{"arch": "unet", "model": "segmentation model", "crop_scale_min": 1, "horizontal_flip": false, "pixel_unshuffle": 2, "upsampling": "nearest_conv", "init": "torch_default", "eps": 1e-08, "batch_size": 64, "lr_schedule": "cosine", "final_lr_fraction": 0.01, "weight_decay": 0.01}
Rows from block 6 of a small segmentation model, named by matrix and row number. Rows with one number belong to one channel. Each number is 500 + 50 x the weight over its row's rms, rounded and kept within 0 to 999. All counts start at 0. Numbers have three digits each.
After each channel's rows are labels from the 100 images, of 14976, where the channel reaches its highest value: "strongest on" is what is common among them. Only what is clearly more common there than usual is listed. The data: aerial photos of the United States (SatlasPretrain).
# convs1: first pointwise conv (model.mid.0.convs.1.weight, 256x256x1x1), inputs 0-127
# convs3: second pointwise conv (model.mid.0.convs.3.weight, 256x256x1x1, transposed), outputs 0-127

convs1.116:501620441511431486466449549502549538485520471489490574520382449454477573564512444515556563518465489475465591481545491601575534580381512541456461496524480403535541527510546586525406477546491491561493451494429521544543512531538572505520530537538446481465557526602470575518452565500408497440500562464556552470503471497457568497508501522452532505399566474574581567595604470509433478533485
convs3.116:473426427544449527510473533440452512493520531539505567563512532539469578434461580455572513454575446419465408478549551453539530469518474522446451461445495434431460480564462505533447484536542467465456535461451455575569540449465465578457421557457464462538559510586487536523449503535517572586512435410466591529583434550522427517527491459546424437569442433530412557470499452442560430515498
strongest on: building

convs1.131:573454555495558441422553580578492472488591504530517506501567489556491505457487513431441507485566520480573504580457550614441446524532462570460511494491429588559535506526519607541611559487449412469493464493405486518528539486452532449448548504415431448526453542503546433515566488512539452520523551476451523472600392562588569455451524498542599531449549586474484456482508503506429508480450
convs3.131:456443434563456547501513538475442545513539520522502566553534556532437544451435567435566527430562460438484429464529538465565488439540439542437464435436491462436471450566457520565471475545548465435433552451465441553555543449462465565437435561467467445527566468563458549531433467553542549558529432429485559515566433529523447541554536457560440434560463455535439526432512449446560444546484
strongest on: building

convs1.242:528528546473530484455479561600534490568609535549593510464572548528580549450495466440455550488498483476498522594490538559416513476489448476530583458495544569489471488394441545577615579523484510540490539515389533556497518487517517517497559574423468508421515548491515472539549490433568416519516538523446498527605420530536475461586567481541610464494530490501527416526493470474451432521564
convs3.242:452438435564460538503526549456439547527549538516499550543548557546442557454442549433562536436560445440460433456542548454551483450543442549439464455437479456437452450563460519559473469552541459447442554446455440562552541439451454561448439545465471447537561462561458559545431464553546555564538438436475549529562432533542439543553538456546435439567449459550435530443513446457560441553475
strongest on: building

convs1.109:623447409569469466458453489513462460558533474479584439407408375516501499450463493580580487599421541574513455495544523521530579536456514571508536431574484535451466513470454498461481507490484430466470482572509417495431486497527513429529420547545552571534505546526531520521540474558441513437550591545467499478503401540453446576455398533531400537443454401410455377494429556418487549480537
convs3.109:491482459521453588478513529501479563535552495474533596581533521479435526413396585472554524457575490477507492514522505488613461413578438498451438452495461428493506464554433476550458534509604464392435492475462480522517580487483501531407466614456536461546555406560468526490452433612546519532492447468458579497576471560502479592552571518613471485527481499500448492469551495409531469478528
strongest on: building

convs1.113:535623503573518450385580475527502515506552451590466509385540524422487467455515437544473497525490482458493517521523452489458540503519565486514573466476418517552514487527555465461550543509477506576463441561502552553531495548494441437471556480446482497431483496498542480498520490537546423509498539586460532560503534599558411584579532550482515549573504591552579411559420526534493502537536
convs3.113:536564564440539446496477459524563449486458478501492438465465447474580452554571436574425475570427542556517573535471469535430532567449563461561529534551512536558529558435540485425522521451446523573572453546534554445455458550537533445568561439519522554474429544427541445472572536435450449428477575565513438486431566469478552458449459532432562564442537538466565490555486540560443556465509
strongest on: building

convs1.31:453513423462455506483472478423500478498475459508464480562392397544436538398460506493594397430504557530492489586590588451465594459466540541446421574584520457546478591555520611458399488549479528501546482450516544520448483507434443503485422528555451532515466537499451513526460516512407528385481436467485508541497483498520429461471386496500461477468470459419482491537552494461579607476406
convs3.31:508513497463455456507427455501543411465435499576540519516433470587596458506550497547469466566471529519530508493466503516403601581425575499542481461522517508518534558450512557439459449489388483598534495542513503461549448532531509500562542450456362567499475614487553431507551622391423479460482474489501464499453519490473536428434409488396531523466528444480526537545399481574467528510501
strongest on: building

convs1.243:504484562515474421422505502535560543492426423484445465448572449519507453516512582587394415506547443471578543459643497500544413456514490450455393457477501494555484574487565531494465553434499547475510407434511495465506560438562473542433465563416467505509522538491448520562547403426475449522557481465539459564548468504432513498443498607511493429477502469555452489425505504483526419490493
convs3.243:463443444561471564508529551472435557520550525498507553541540564522428547449433558424565531426567450455472440460531548459571475430548432543443471476462491456447462434558460521561473469551558473428436554452462451558536561440458462557429444568482476437519570449568466560531429445559552554561526434438479545519562443527532449548552541482569445442554459481545440514440517458441557444541482
strongest on: building

convs1.108:453598494506557425447520498522514450544521474466550496438506448448477414562503447449517556504535591514553470570534516593515518492490493457427603402448474504510403468492505549495527509497514494537501459494487598550578445516394448534419565477371557551524439607555494519453554546485501538506442529512384524449517499527581453467511463555475549500519585600484474524448502438521557413459446
convs3.108:461441443560474557509547551467442556516553529483494552535551556525441556442433552436576532438571449451456437467539543456566448440547439543448473468453467459443452443561464504557479478552559480431444550447461451558538553448455461550440440552486508446528569445568455558529432446560554552562534426438479553517564433531539441558554548478566448446563452480545428508444534462444556445539483
strongest on: building

convs1.194:532485518486542496539536477556504447508550447551596579392600491446527389578505449508494511556496524505562532542528546562484498492620525469470529585505578602542522490434484484546532566455542440462416476519435473412450441472445571539447535471426445461525462595473540485490537508464562470530557507536465485493532468508544535424518490506563592494614487590466534430457530493485506419500514
convs3.194:447439437562462547504525544469440548518545528511498567544539557532443550448441561434566534432561453440469433454537544458558481443544440544441464456443490458439465448558461520563482467550549471443435555448457444557553550443458463561442437558473477444529564462563453554536431462545546552560531433431487558518561432531529443543556541460553438435562459461540439519440516443452561438546483
strongest on: building

convs1.10:445536482524389474446565531490475458534468593567530450513506486548519537428500499596506542497420486395471447459499474444508447485589571436492448497595485431427496504557452554469450447535536495578597499469599522466443502609511474576483427513528487579503511578557456505474554570540538540439456568569571484434423510419460524607513511404541491409478514457396518445541551571527589448492474
convs3.10:457428430562474539514527548468436547507546529512494558533545554543445553452443550434573530427568445442457425454534551458554485447542443540442476472440500461437459446560472527556492458552540472446443556450465441565546538443457462560448434543483478444519567457570458563539430460544549557567529431427498550519566424519532435538551535458545431441568457472543429518445502443461562434553477
strongest on: crop field

convs1.148:475625455472559388432503529491503493504558443501521590403480504518551439582441458457521517492489516443516453503525491459562500516559533489477536458484560575463477627438601509557556496546600540607517403580403558495568415472439507445399567526524458500390465482573457532507494489572595459492434484581462492554427538557496416545583481508430558483560526560509522522525443551491531493489446
convs3.148:549572565442508464482446444538570444504437464501526449475447440481563444537552456579419463573420556553531577534454463556440530548438573460559504505541506529558537555441522492437480526443466508559566453558535547437463471553552533443554566455500505563489434563429546435464587550443435442421466574569489453479420567498460559450446448515452567551440556510453571491559494543545435557460517
strongest on: building

convs1.188:435448449470547463473442512553510509517476451403585559572599571559558428609441566465408565465526469489536532510447529566448552467587425498441420576491611613483453462487457498485594567399501553460508460560416540442574522444411510523440484496467499518482513542473560413450431449491569449494463476557497496543568456488546463428591592515558473468555575554537557547436508464450528450488477
convs3.188:465430416561477552512528542477439545508542520503503551524543555525427547452426552428585524430568451442475420464526541463567478440551438531434482478445501464443468446567469525557493481550550468433445553456476447561542544453466472563440427550490489439519573449575458562526427450562549554563520428425498561514578424515525436547553536475555433447569463486535430512440507456446562437541490
strongest on: building

convs1.172:505492518517576488519462528545477522571491461507599525435588524478553449601476564568481526557567504405515528582445518523453450507567509512528504535455502563522483417463537562499576493509558487491449421569453483465466428459443587593458520537442471517435459500501533475518552511499573458605560537497397486565578481490598446506523571530574496466539491609542529445443521499461456459503545
convs3.172:555560560439542462494466447544559448474448458488504443457452442459556444545556446564440457563444554558542561544453452550449529555461561452557538549558515542559546557442536478443517539446459538550563446556552558439444457561552546442554560453534522555465438537437550445458567536461451445440460565563516454470443564470458559460442458548453560564439552548450563471557484551539439559450527
strongest on: building

convs1.214:543530420462615494397501478541511428536532460506538522450555549439500421480465444562450512459484465506523522573556506520458485492524541471478588441496463602529524485486469470482633478529568448558427385462414481528557448533497492461481587518448432533451394619556548438494521557479584465507472576592452462542551483593504415464524486539504536459535524574463593494461530493557484419433434
convs3.214:460436440566465545505520542473437548518545526509511557542538556534435551443438558431571527421563455442471431464532534460566473438541441542440467442436493462435467448565466518564476476547554468437434549450461441560548545440457462556439437556476464451530564460565463553532427464555545551568525429434485557515565432533525441544554539458562439436566460461537432513447517451449560441542486
strongest on: building

convs1.250:557525385461514523424591390453449468461516506584438478436406520504513519372502545519478551505462448547512459465567527554505417583469510554480566393530473404574441478530459435519415534583451587605573478549607552528521516576515485505457530502425523557424514479565412525459573447536448457479486518494465578566449478534510543460451454566456543565396496539485515488564476586539497444572485
convs3.250:462450444577488526519498531466416556502548519514488578554528577499422555474414572398593517440608469473495403480526526449568497420523412555447478473463492484436475458547485503528485504533545482416445540438442427557551522462452465565427430601482433439485565472548487516532385488536535550556540442427491518520582455538528447547538547505581429438541454462536440517424505480473558465517481
strongest on: building

convs1.236:501486475489605487530507510510504397587622492563559544417543548480548559379521562530433514490493538495495478539567515613395499455551504574514593456522444596468502514430524461556605538459499439542463480487510512532477434460441483548397554534482536574483451485533512496532489498537546461582473569575443488557449399633494531471498509546566505567474488499492578416443455463565553459510457
convs3.236:553561560438541451500488450542562444473447466485492443455458434471567444548562441569439461560441549554522565535454464552443506563451566454559540542554523547561541554442536496439532522448449535561561453559552560441444453556548543440561558442540534563464436531443545451465565538445457446434468560560526456466440558459461555451446452536445563562444554546451559462568480543553440557457513
strongest on: building

convs1.232:440580359512541459475611423465519503505567471483563558479422475471529449391501478545474558502453519458452497476535455455480473538566530472561594419455445562437483580509485491571581478603473534620475458572501450628491474521518545424441531451476537576402409566566457463565487583594591522495499534552453526499458539513531405465563447583454553565467532478512513527518494560561479448528435
convs3.232:460439454586489518523491547468428541488559516507494535523523561504447569453453536403569519432564458435479411492545515456569518442517426515448483476439500477426470441582506489543488525538514471454457516435450430579542517461441476575447416526480451455509557504562491546523411477556520563583515440411503544521561427515519421532559532497547438434577439459540395516423496469473576430508503
strongest on: building

convs1.178:505563401559508487464568479440515493540442474525553578453575547545581479545516424568522546498491471462491534505540534573512465606530513478502550554448497588452506512531526563475573536504562489523484432583469458516596496547454527514472573583425460507490383492443514486501520524500500507508481593605449485565452588488579442520501541565502509518593572554486550537544500461538499394515500
convs3.178:544567559441526451490459451532560443483446467518512445467450445484566446546563452567427466569436550553531571528458463546436553562449561465553522519549520538557539554444534503440504526447446517566567454554539549439457460555545536450564564451511501555479430551426551446470574550446447447424469577565510452480430570472465558442448451522441562552438547525457571492556464536559439562455511
strongest on: building

convs1.95:529517412476529441404490538513486499548572513479514540454583540483525433514449425498402544495566483503556473580462484550493518541578494546518628467450529506469440488503475573566537571534564412563487429485398540502593508463479543556435454589425385510425399496437557453468563512465511471589503511566489419532517486518581466517588522558559547461561511525570542501456511449511476472459458
convs3.95:550561561440546460491470451542561452472452463484494445457457444454555447549555446564434463567437552556538567549457454547444522552463558451556544557559511543560543552444540470441529545450455543555565448554548559441449454555550545443551559445537532550467438537436543448454570538458454447439464564564521448473440564463461559458450461553447563560439550555451562474557484551545443558452527
strongest on: building

convs1.50:491536516554601530474582438560468410587568516542534527389541503497489425539489430557419470562539551509514527548476490476483450457554577474445575573487521557528514437416571439537593497498479431559476412542413529480566461450514501562510483498465452478403438562440499515473501395424511441578503492585425529538515481529521483452529526495573490489495499560440530437436511508474554556482492
convs3.50:449439440561451545505528548465442550534549534513507561544543556544446554444443556437565535446555450442466436452540545455554480445542443547442457435437488456438459448561459526560473460551548460445440555449454441560555548444454460557443441553472474449533562458565452555543436461548543552559531438436481557521557433539533442540554542446548440435564452453545438519445516452452559437548478
strongest on: building