Weights of a small segmentation model.
Training: adamw at rate 0.004, held-out accuracy 85%.
Rows from block 9 of a small segmentation model, named by matrix and row number. Rows with one number belong to one channel. Each number is 128 + 24 x the weight over its row's rms, rounded and kept within 0 to 255. All counts start at 0. Numbers have three digits each.
After each channel's rows are labels from the 100 images, of 14976, where the channel reaches its highest value: "place" is the part of the image that holds the peak. Only what is clearly more common there than usual is listed. The data: aerial photos of the United States (SatlasPretrain).
# convs1: first pointwise conv (model.decb.0.1.convs.1.weight, 256x256x1x1), inputs 172-255
# convs3: second pointwise conv (model.decb.0.1.convs.3.weight, 256x256x1x1, transposed), outputs 172-255

convs1.61:137139158080087132136118103140106106127091100117149126099134127148177130166148095165137129177124087139123117124113151109138116122168105123160119118157134157140159118088096158128100127148150086115131126109124120106116191124176086169127142141147104119129
convs3.61:140118158167132109140141149150154127160105127102154120163145122126094140092098119137125147138083097113121106105118131091107148110079068167080103117164113135163141139142097141086107121117124103179117144104138082112077100108143145099165120119127127141136
place: bottom right; top left

convs1.154:099121154097136142111120157109155146111140145067133137144111131171127139102114147097080110148129151155175123155130146134134112154148126129143183135068140134133162161121135116155143147103114137106128154135124096115130124079119079106170136164116116120121
convs3.154:150121107117154134125148128112123149109137147149132205109136132130158109188133104112139113122159137183139114147132156159092121140171221102155148127123184132116137142145125138141146137149123199223153127130121128109105131142133141141107127107117103123124
place: bottom right; top left

convs1.155:122124185089114155094156126096138143148115117123107094102138125106107156135130136098117174176105135122141140151125140113160117150113107131096143107119118129140134164147084195146141155163116129140160147103091139142123116115142089176128131151150163089153
convs3.155:130147101090121147110143122099110136082140144161112120063121138139149107137146146105145100121159142144147134160146128186163105141170180101171163146107116129112113131126136083158169143157127133084168107145123156132158156153125123162106142126134117120108
place: bottom right; top left

convs1.78:100114148101132123114113180119155124112106119056143128132137124206135136124119124111084137147136128132164121131115125127128109128147118143135188112081129154145151116113129127127125192123136126119127121130103130108138135052124089129162129134129117114109
convs3.78:142140135131113105160142111167149113124149141089119096097110124098121165136150121166097165117119116135093139088146106150150162124128125147119088149121104157142149100143132104136164096144129130105152162143127133158142133093143105134126120158151165116163
place: top left

convs1.16:123146121130173109110122096065097117143133145162125138121133087098112095098110128126139166126155153111075127118148121147120158147152105143107082113157108082140106100105129141100145135093136170140157169142086131109147146140099152124113115111078147117146
convs3.16:142136121150134094132157130130170079178145135132113103100125145120119144037136199147119138109098092066113098124124120130131135117144112234122125125112140123178131124155136112129092116139091072101155133150120152149150135115140111111116155136128125143134
place: top left

convs1.69:102103175109122105134131171125157147112109107119150103140125146156141175133106134098086135151144129129162107143101148123129078137144121130134142104084130158153155154111151122113112135125126117096117119114102122091102147090158090120178126155137113157116
convs3.69:149148136142085117157149126151156103151130144099131077097122131111103152061121159143107157118101084098110102098144103132132156093116103172105099139137087146159150116150104118111105106128093048097146159139133119132127129100145121115151119155130139139144
place: bottom right; top left

convs1.23:087103168106106141130105170133170139111132121076120112160137117200144180108139132144098127131127141112176119119124130131119115138124124122130152118096127154130173142131146113133115136125124122125139134126086139087092149074137089156168149114126138132114
convs3.23:134132133155106130141141120146154119185128134105118067138120124113101139053118156133110146114083095090111091105133127094088149088115092181098104132133072134171150118130106138114077104103105025130111152138125132126119126108139117084153125145134124136141
place: bottom right; top left

convs1.149:107129135086120135134136151149165132103121153056104104168128099177111145108116132120099113111119158128187110153133149160128127167149127144135182135081127146121133155126128102154134152097106139091141135116136119128127111072145095119162156148126104123120
convs3.149:121128115143144159135129127134118119117134121122116171117134126117149121153123148126132137124144131190132083126136145151121130155163189162150126136112160128137099126168112099134134127159108166186164129139112134116129118123106133150115144099123104143124
place: bottom right; top left

convs1.22:103120147117119127129126167130149132116109125057129124131134124222133154124125132121087127146125127128178131125132138135126114132131122125122181125098139144131151132123123114130129188124129128117137132117109138110119129036136087128162125144126115129120
convs3.22:091127097094160162138083112135093160119132084115106088098107082119147137142128084133109139103149157142116160114139163140146138159134125109144114141114065135092094119128160097143145117142169136105141141138095143135140152117081116140109169143090134094139
place: top left

convs1.111:084106160084127146139132160113143139082143120091151125161111114172147134099139122108117151164120146132128143150115149114111110143149128130126149134109148157125153104134147107127098141101112117105141139147081115135130136089111127102187150134126121105115
convs3.111:161160154166102117145155132151167109116128159108136103105131135116100145079129132148119151131100083146115105107166108141164147098111095157100107162139102170167168121171099093107148114150100091124144145125140109131120108106163122128148107130153143141140
place: bottom right

convs1.150:105113147124117127130121169125153136116109134060123144140121134216131134124118135128091131135127125125168125145123136134124116117143114123131190109080115145129158123125135120132136199120125130123135133132124115114137130040128083130155126139121130136122
convs3.150:124136112119122136150120111151125139082146130102108090080109103104142149146142092152103150100136140134102162103145121165175154142143142107136105145117080124100127107135160095141189104165164145095169150146105139150145148101115102154116147153118149093148
place: top left

convs1.128:083058125135148123118082144126175112144114101134124100094139128151117090141095125102094148132115113140123115136090132105124109095145125137139122060105115176117166113113116144103118152177164139120125144145116156116131157145096149102141124130147108137147
convs3.128:154167126098102124130141121133151161159145148120120079084117114116153140172164092153121134126171131157117205117158110147163130136153156147132120158114117150089154110146162107155166125141143167064131112133115139168169152117138104105102128155123160110142
place: bottom right

convs1.52:117123137118129123127124178121139132115120132034131122133128130203126136128128128116081141135131134131163131138124135129125125133129126129124193130090132126129142126127125125131127226124122128125129134133119117115127125050130098131152131136120129125128
convs3.52:109118137124137134090116153088117144147095104165148135146148122163118090136095109089157088149124132124162131165116146110107089129102105115118166123150123110111111160115135145110109166112139127153114091096139106096107112167115156111140125097114094134093
place: top left

convs1.109:127125157116092147165168142121104151090121129128118129131133140118100142134156144136134111147145158156118110160129155126104159148128154126127140144098161117113111148126152117134135105112101102063149130102111103147093110156130116110134158134078119140126
convs3.109:156122172134147169133144145134145136127132130124146148172148148129116136090124119148145139142117118090131149122117120097166140127145065176118125129147170143153151126144129154128111128060148089091049120125151105144127127120157121082163101123138145134126
place: bottom centre

convs1.105:101106135111102129113132151106160101081101134090136135146132130181146134139092150096110134114150123135136128156108109120103133120118126128123172140107113160122176112121145119117140120126088132095144154148126105113149130093156108085187158150103114150134
convs3.105:146140149143115078143143120154162115144131137094131093107117132110115152111134110161108154128108105126105159095143099141166147119107063158100095145129102162133138105156127095124169108125135126087128141127133119148133123101162113101140114155152159128155
place: bottom right

convs1.129:100122189073131134109116160095155116111089127109113099138151122147135161110099122102107163149137141154140106168134136143123080142134123137110125138098119156142148118096135115118148112111111145089148116110120166091113131133162109113153163148130093108109
convs3.129:139131148146093087126135131134138119127127134113134048131126105128097136064136095143123130128100106099114155111127078098166134085094019147093115125140050140133164123128129114118113120098116066081078131127145115141125129123139123085148111148143147126131
place: bottom right

convs1.12:106117163119109126140110177143143106097136136074114123143168119137133155133093109085137121143124143143159135166101127138125106122129121143113178110083109166122155100110130104106158134093096132104119126121130135093163143142135126087168104146124103133099
convs3.12:142168154146115120137118130143159146151113138103134085111108094122121146097112086145110151124110116162111158100183131125162138117098049170102100174138093201136164118171130086105164123146136127113110138116126104133127114112141121083137118138113147123148
place: bottom right

convs1.9:101092172115155097100106138095163134089101143131154109146141113113158156124110123098123161135167137105136142155101127139134095132153081140116131130119158145122158127105117115094120153114141140084131125148075138085139147155105120096182129157115153105111
convs3.9:141158128129125106144145127130159128096130144119129237079132151118138130206141121142124126124128106175119121120157126185085137138133184098122121159127187132134118120150113079125194124171145212199187135129110130130121128112154122139129127126149132129143
place: bottom right

convs1.163:105125159105098140110127166119150153131104130120141116161121128146120171120110125113107147157120113099167118158123122150087119139118140101104129108106129142121148117129129139094141114106135123084150138117118142085134135132153093106146139136137091099129
convs3.163:124130098105109086112125119110111121146122134146126172099124138137135098235127132105131109135162143197140135149130143170126109143131237103145149135116185129113123132090142121132151140161135230151186116123114137111129131142112140172109115104134108123121
place: bottom right

convs1.96:141122160107123101116130133170166135121126076156095098116132107143124101155117108116139137137157098125081164102109106135102088132175117125162130154141109123138150112130118098148097148153127097141136115148122112118165145098169115149185130119149096131130
convs3.96:131118153160129116147136145155147128158109132097154131165144125117096145108103116146117154136092101112112104102121125088095154110084083149082099117160125128157139133134108145090104113113126120190116151105139089114080094098142137099159111122126133140144
place: bottom right; top left

convs1.134:123096108149148126159107116159130131119148086134107133125141128132133111119117106122128152102119135130099096113104132136118160158102128133114126104158131137126107120114131121158144125117117156139123145149154096162152111144100152153129105116097157111166
convs3.134:119127109107139139098118128094101126105140115171118128118128146144159105152143142106161095134175160144159147163116134151154097156169170114169168123112142126100110137126154134162129151132130138071133086143130155134165159167119125159107157126132110125095
place: bottom centre

convs1.147:130116101138143108111106133126112134142092094167159116078100140131177139124142102161135169151128120105090114098091150114119095095112139109125112108150121149099131118086079174108154152138140168107127125167098163141121133121139107105137147109138148126125
convs3.147:170180122124127154121166122123165121089139165131113035066123143124131125071136170126130121119137094109126110128173107160156126117143140148119130168117058147141142123174112064140149122163093084071161123136132142138138140136160113107127135133143123121123
place: top left

convs1.72:098091093155112114143114125160161119129127078190144135078136139155155152113140105149152119126112071125103148127083124141162165096153101110088069070129161112112172125149123167094132129140125100117077160132133123092130173075098120155136098123128124127138
convs3.72:131153102107123155108128115099118133083143137158106112078117134137156109143146146107141101116169145150145143154153133175171104139173177104168159154100116136108129127136147096162156141160124129070158105150121163135167159157120115158102141130133114116106
place: top left

convs1.25:109121161117117115123133152116153138094107129051142115160109118161122154121120166091105141153118143128182126171135126128127111149151125131115178127081132138129151137120136094136125171112112132096149134129126109114123135072150110102177133151118105130108
convs3.25:159164153155102119142163129150172121130126155101135074095131121117112151075123117146116150129104093118111131106164106143167152112107097164106103162144079154156159118152113098115157115138112074110136145123135108135128121105166114107148111144135142125138
place: bottom right; top left

convs1.86:081096147085096106113114170103164118091094134101142112153129124112136167119128122109109124157135131131158127138104144124134115149153124137143164128080136155136162153117141117111135100108133127094128129095100122081112145143130116137174144146141096137105
convs3.86:124110123131174143117131128102092160084132128157127191136129142141157111170145133116142106126149154170148137159116176149145109162155188092175161115117160118110112139101134135141167149157141194159144116130118138124139126146120131170101141113116121130110
place: bottom right

convs1.83:094123173078124123103111180099158142105100144121144120148139127108148183105103134096103141152150134138163114140129143128140089124149099139137157119089139153143170134101130102116132115116147112077148109105107123096125146152129113108182138163133117119093
convs3.83:131115125137095064119135117134124108123128125113117036107110109126094132044125133129119131124111107074124133115117086108147130092098057139102123114126045142120150121104123129132071120097110049045111124134135130130144135122134123120138126148152139122126
place: bottom centre

convs1.33:146094136098108130171125141193099154090175074111147092159142089124111134144126126117153047138102139143104146139142136112130145154109133169139128116164116149115104151129166080126128133184109086146105145091128116136101149127139115126117120105153097103144
convs3.33:138121161172122114146142142154152117153116136095145121162141121113091143090111124143118152132088095105111093098123120088099154096088069161077097116152109127158145128144102141089101108114115095172115153112143095120086096100146134101164112127135130147145
place: bottom right

convs1.2:111102162095113110106121157096165116101096116073131112139119115172139174121123146081101150129145127114178104153135130119104108137137108141114173114082151138124151152099141101120125137106133122085146126122118136098120138078143101112173140145127124145107
convs3.2:112127115120110134116106132117123131153106109127123049135120066139111120069094076116123121118123125098129155125127124086165119119098046177104125123140037149127131135139152127120084134096150065096089116117112118115120143137106127081141145132103117101118
place: bottom right; top left