config.toml
model = "segmentation model"
dataset = "aerial photos of the United States (SatlasPretrain)"
train_examples = 101725
image_size = 48
crop_scale_min = 1
horizontal_flip = false
num_classes = 8
arch = "unet"
norm = "groupnorm"
hidden_act = "silu"
weight_standardization = false
pixel_unshuffle = 2
widths = [64, 128, 256, 256]
blocks_per_level = 2
block = "sep"
attention = false
upsampling = "nearest_conv"
init = "torch_default"
residual_init = "zero_last"
optimizer = "adamw"
learning_rate = 0.004
beta1 = 0.95
beta2 = 0.98
eps = 1e-08
max_steps = 34000
batch_size = 64
epochs = 21.4
lr_schedule = "cosine"
final_lr_fraction = 0.01
warmup_steps = 1020
weight_decay = 0.01
Rows from block 9, named by matrix and row number. Each number is 500 + 25 x the weight over its row's rms, rounded and kept within 0 to 999. All counts start at 0. Numbers have three digits each. After the name is the row's rms in percent of the matrix's.
# convs2: second depthwise 3x3 conv (model.decb.0.1.convs.2.weight, 256x1x3x3), a 3x3 kernel
convs2.33 117:519518478480518487457540507
convs2.34 107:542523474488495524508526534
convs2.35 122:508471547515511460479504510
convs2.36 129:524537473490509539534497505
convs2.37 061:507476516518488483464551491
convs2.38 113:501540478469493525500537476
convs2.39 042:457523497509490523528467475
convs2.40 089:506510486505495500461558479
convs2.41 173:461518522472508484537477518
convs2.42 085:469523513526445504495515500
convs2.43 132:512526481463536480474525510
convs2.44 125:507529466497463521501541509
convs2.45 111:525520469459513511480534489
convs2.46 133:484489518488558467481500496
convs2.47 109:518474491488542466473487525
convs2.48 098:539479488531469533491506517
convs2.49 110:482519467549489529486481497
convs2.50 054:499465541524481469515490522
convs2.51 110:481537473500498521471533472
convs2.52 190:530469508510461483457501498
convs2.53 082:498510451506511503454526487
convs2.54 090:517461518520472525531477489
convs2.55 070:478482521548536507477487506
convs2.56 082:471534490551478506492482497
convs2.57 091:490512482506455540505519468
convs2.58 113:537464495499518525521462510
convs2.59 052:519474504507546494504453509
convs2.60 057:498489503473494538530503451
convs2.61 123:470516494521538500461524479
convs2.62 074:503486517498502468453530532
convs2.63 091:463547490525477485489499520
convs2.64 099:530519464450523497502505509
convs2.65 058:511483497558497501458504508
convs2.66 056:512485522449500507545491509
convs2.67 111:542476484523499484464525518
convs2.68 106:516522475488478495485475552
convs2.69 122:459525514500490484531471530
convs2.70 084:491545450508504518476510500
convs2.71 069:472539499518458515522482515
convs2.72 116:491513492529442520521487510
convs2.73 033:494469521502521517521488446
convs2.74 097:491475531487488530536491463
convs2.75 067:549483491463501515493534493
convs2.76 079:523495469541490517458516499
convs2.77 055:463534493504488514532459499
convs2.78 152:516506510472522501558487520
convs2.79 069:495529479484511471498481552
convs2.80 076:549473474512497504464517507
convs2.81 039:517490490502553471481469513
convs2.82 081:460498530539473481486518497
convs2.83 072:533523471455490522517517497
convs2.84 084:496493480510554491493460520
convs2.85 121:513532447478520513501481514
convs2.86 103:510521467513468542478519486
convs2.87 115:517478513525517471455509530
convs2.88 123:533461509516528482511515465
convs2.89 056:446506538507501467507498508
convs2.90 111:472508523512510468523461532
convs2.91 041:480518507483475494476555483
convs2.92 052:509522459535495510477485535
convs2.93 108:511460539507467525516506483
convs2.94 127:491500532535445499503514506
convs2.95 123:502539454490522481489489528
convs2.96 106:508542475462527502487528502
convs2.97 052:520488487454508536518509468
convs2.98 078:525468508479542468479515503
convs2.99 145:548492487466513520524528506
convs2.100 060:463535510521460485494520515
convs2.101 073:476541483480493509532466520
convs2.102 127:521505481532458521469524508
convs2.103 119:487479539505533469506466517
convs2.104 097:488509511524447527531489492
convs2.105 090:477517517488493466517489553
convs2.106 100:527505459511489547495500473
convs2.107 068:486539516512471530539491512
convs2.108 077:510481496532445500507479525
convs2.109 067:529473522477488510495549479
convs2.110 187:464469541511507481484480477
convs2.111 099:482503517464520479538471525
convs2.112 067:510515469517510498453541496
convs2.113 071:489472519504533460472522479
convs2.114 085:542499456484522519475514506
convs2.115 055:505538447504499521473499490
convs2.116 087:539502477481479537494530480
convs2.117 097:509474530489524454482517523
convs2.118 072:471533476498491534540497483
convs2.119 060:536502497519469501476544520
convs2.120 104:465489535529506467506472516
convs2.121 071:510495505523512479453547500
convs2.122 045:495479532491512512548465485
convs2.123 113:485499528528489455470528505
convs2.124 076:505453523519524488476516469
convs2.125 079:530509453469528519485509494
convs2.126 121:446523499505514522523495470
convs2.127 107:477536484506458535503514483
convs2.128 107:477508502547449497488504507
convs2.129 042:497519482463484545523508473
convs2.130 113:493550459490503519476517500
convs2.131 168:533477495533498494456530491
convs2.132 079:498484543469533482534494497
convs2.133 062:500528502438497487529500507
convs2.134 105:450531520521470486509496512
convs2.135 055:467499526550504524516501478
convs2.136 021:508524498485489467492525553
convs2.137 147:495472511481509471468463531
convs2.138 133:463475531505511475491469471
convs2.139 094:534468514462501472521489522
convs2.140 104:472554471512483513505484515
convs2.141 075:503532454463517527499499493
convs2.142 073:523504496470455526537493497
convs2.143 087:525464505462524520518498469
convs2.144 111:463509533494499471535480524
convs2.145 097:515491487514482540482528456
convs2.146 087:495490506495447518525508459
convs2.147 097:507482525513478482530468541
convs2.148 053:501483506455527468536489490
convs2.149 038:452530515520488469512488521
convs2.150 116:531521457470487525508519516
convs2.151 154:486514495470564491496489492
convs2.152 064:451512509526512480508460510
convs2.153 181:476480527520485471454518503
convs2.154 070:503493498554473511464521494
convs2.155 100:515530469519462509511480534
convs2.156 066:527452506516514530484506471
convs2.157 060:496540491447489491520524500
convs2.158 159:488489527522479490537459524
convs2.159 099:538454514490538482498497497
convs2.160 110:515500479526443521485521500
convs2.161 074:471488539535490463492506517
convs2.162 101:499533473511462533482524485
convs2.163 071:524496450500531523484472501
convs2.164 093:488521510477479531551490482
convs2.165 156:540469511525498484464524516
convs2.166 107:465551483494474501518487518
convs2.167 066:496542444502494514487488509
convs2.168 073:521526445509493517478494521
convs2.169 073:457526518494466516529499477
convs2.170 107:495453523504536472480505482
convs2.171 140:546519464495498527503524522
convs2.172 067:477483526493557499498478482
convs2.173 082:461539482498490528529509480
convs2.174 087:485490471493550510480469478
convs2.175 093:477499533476491502551478483
convs2.176 071:476481530539484514484513463
convs2.177 069:529496469528492536472513475
convs2.178 179:462486535507512470493460501
convs2.179 102:473499492503552502465515475
convs2.180 085:508476511511445537505505481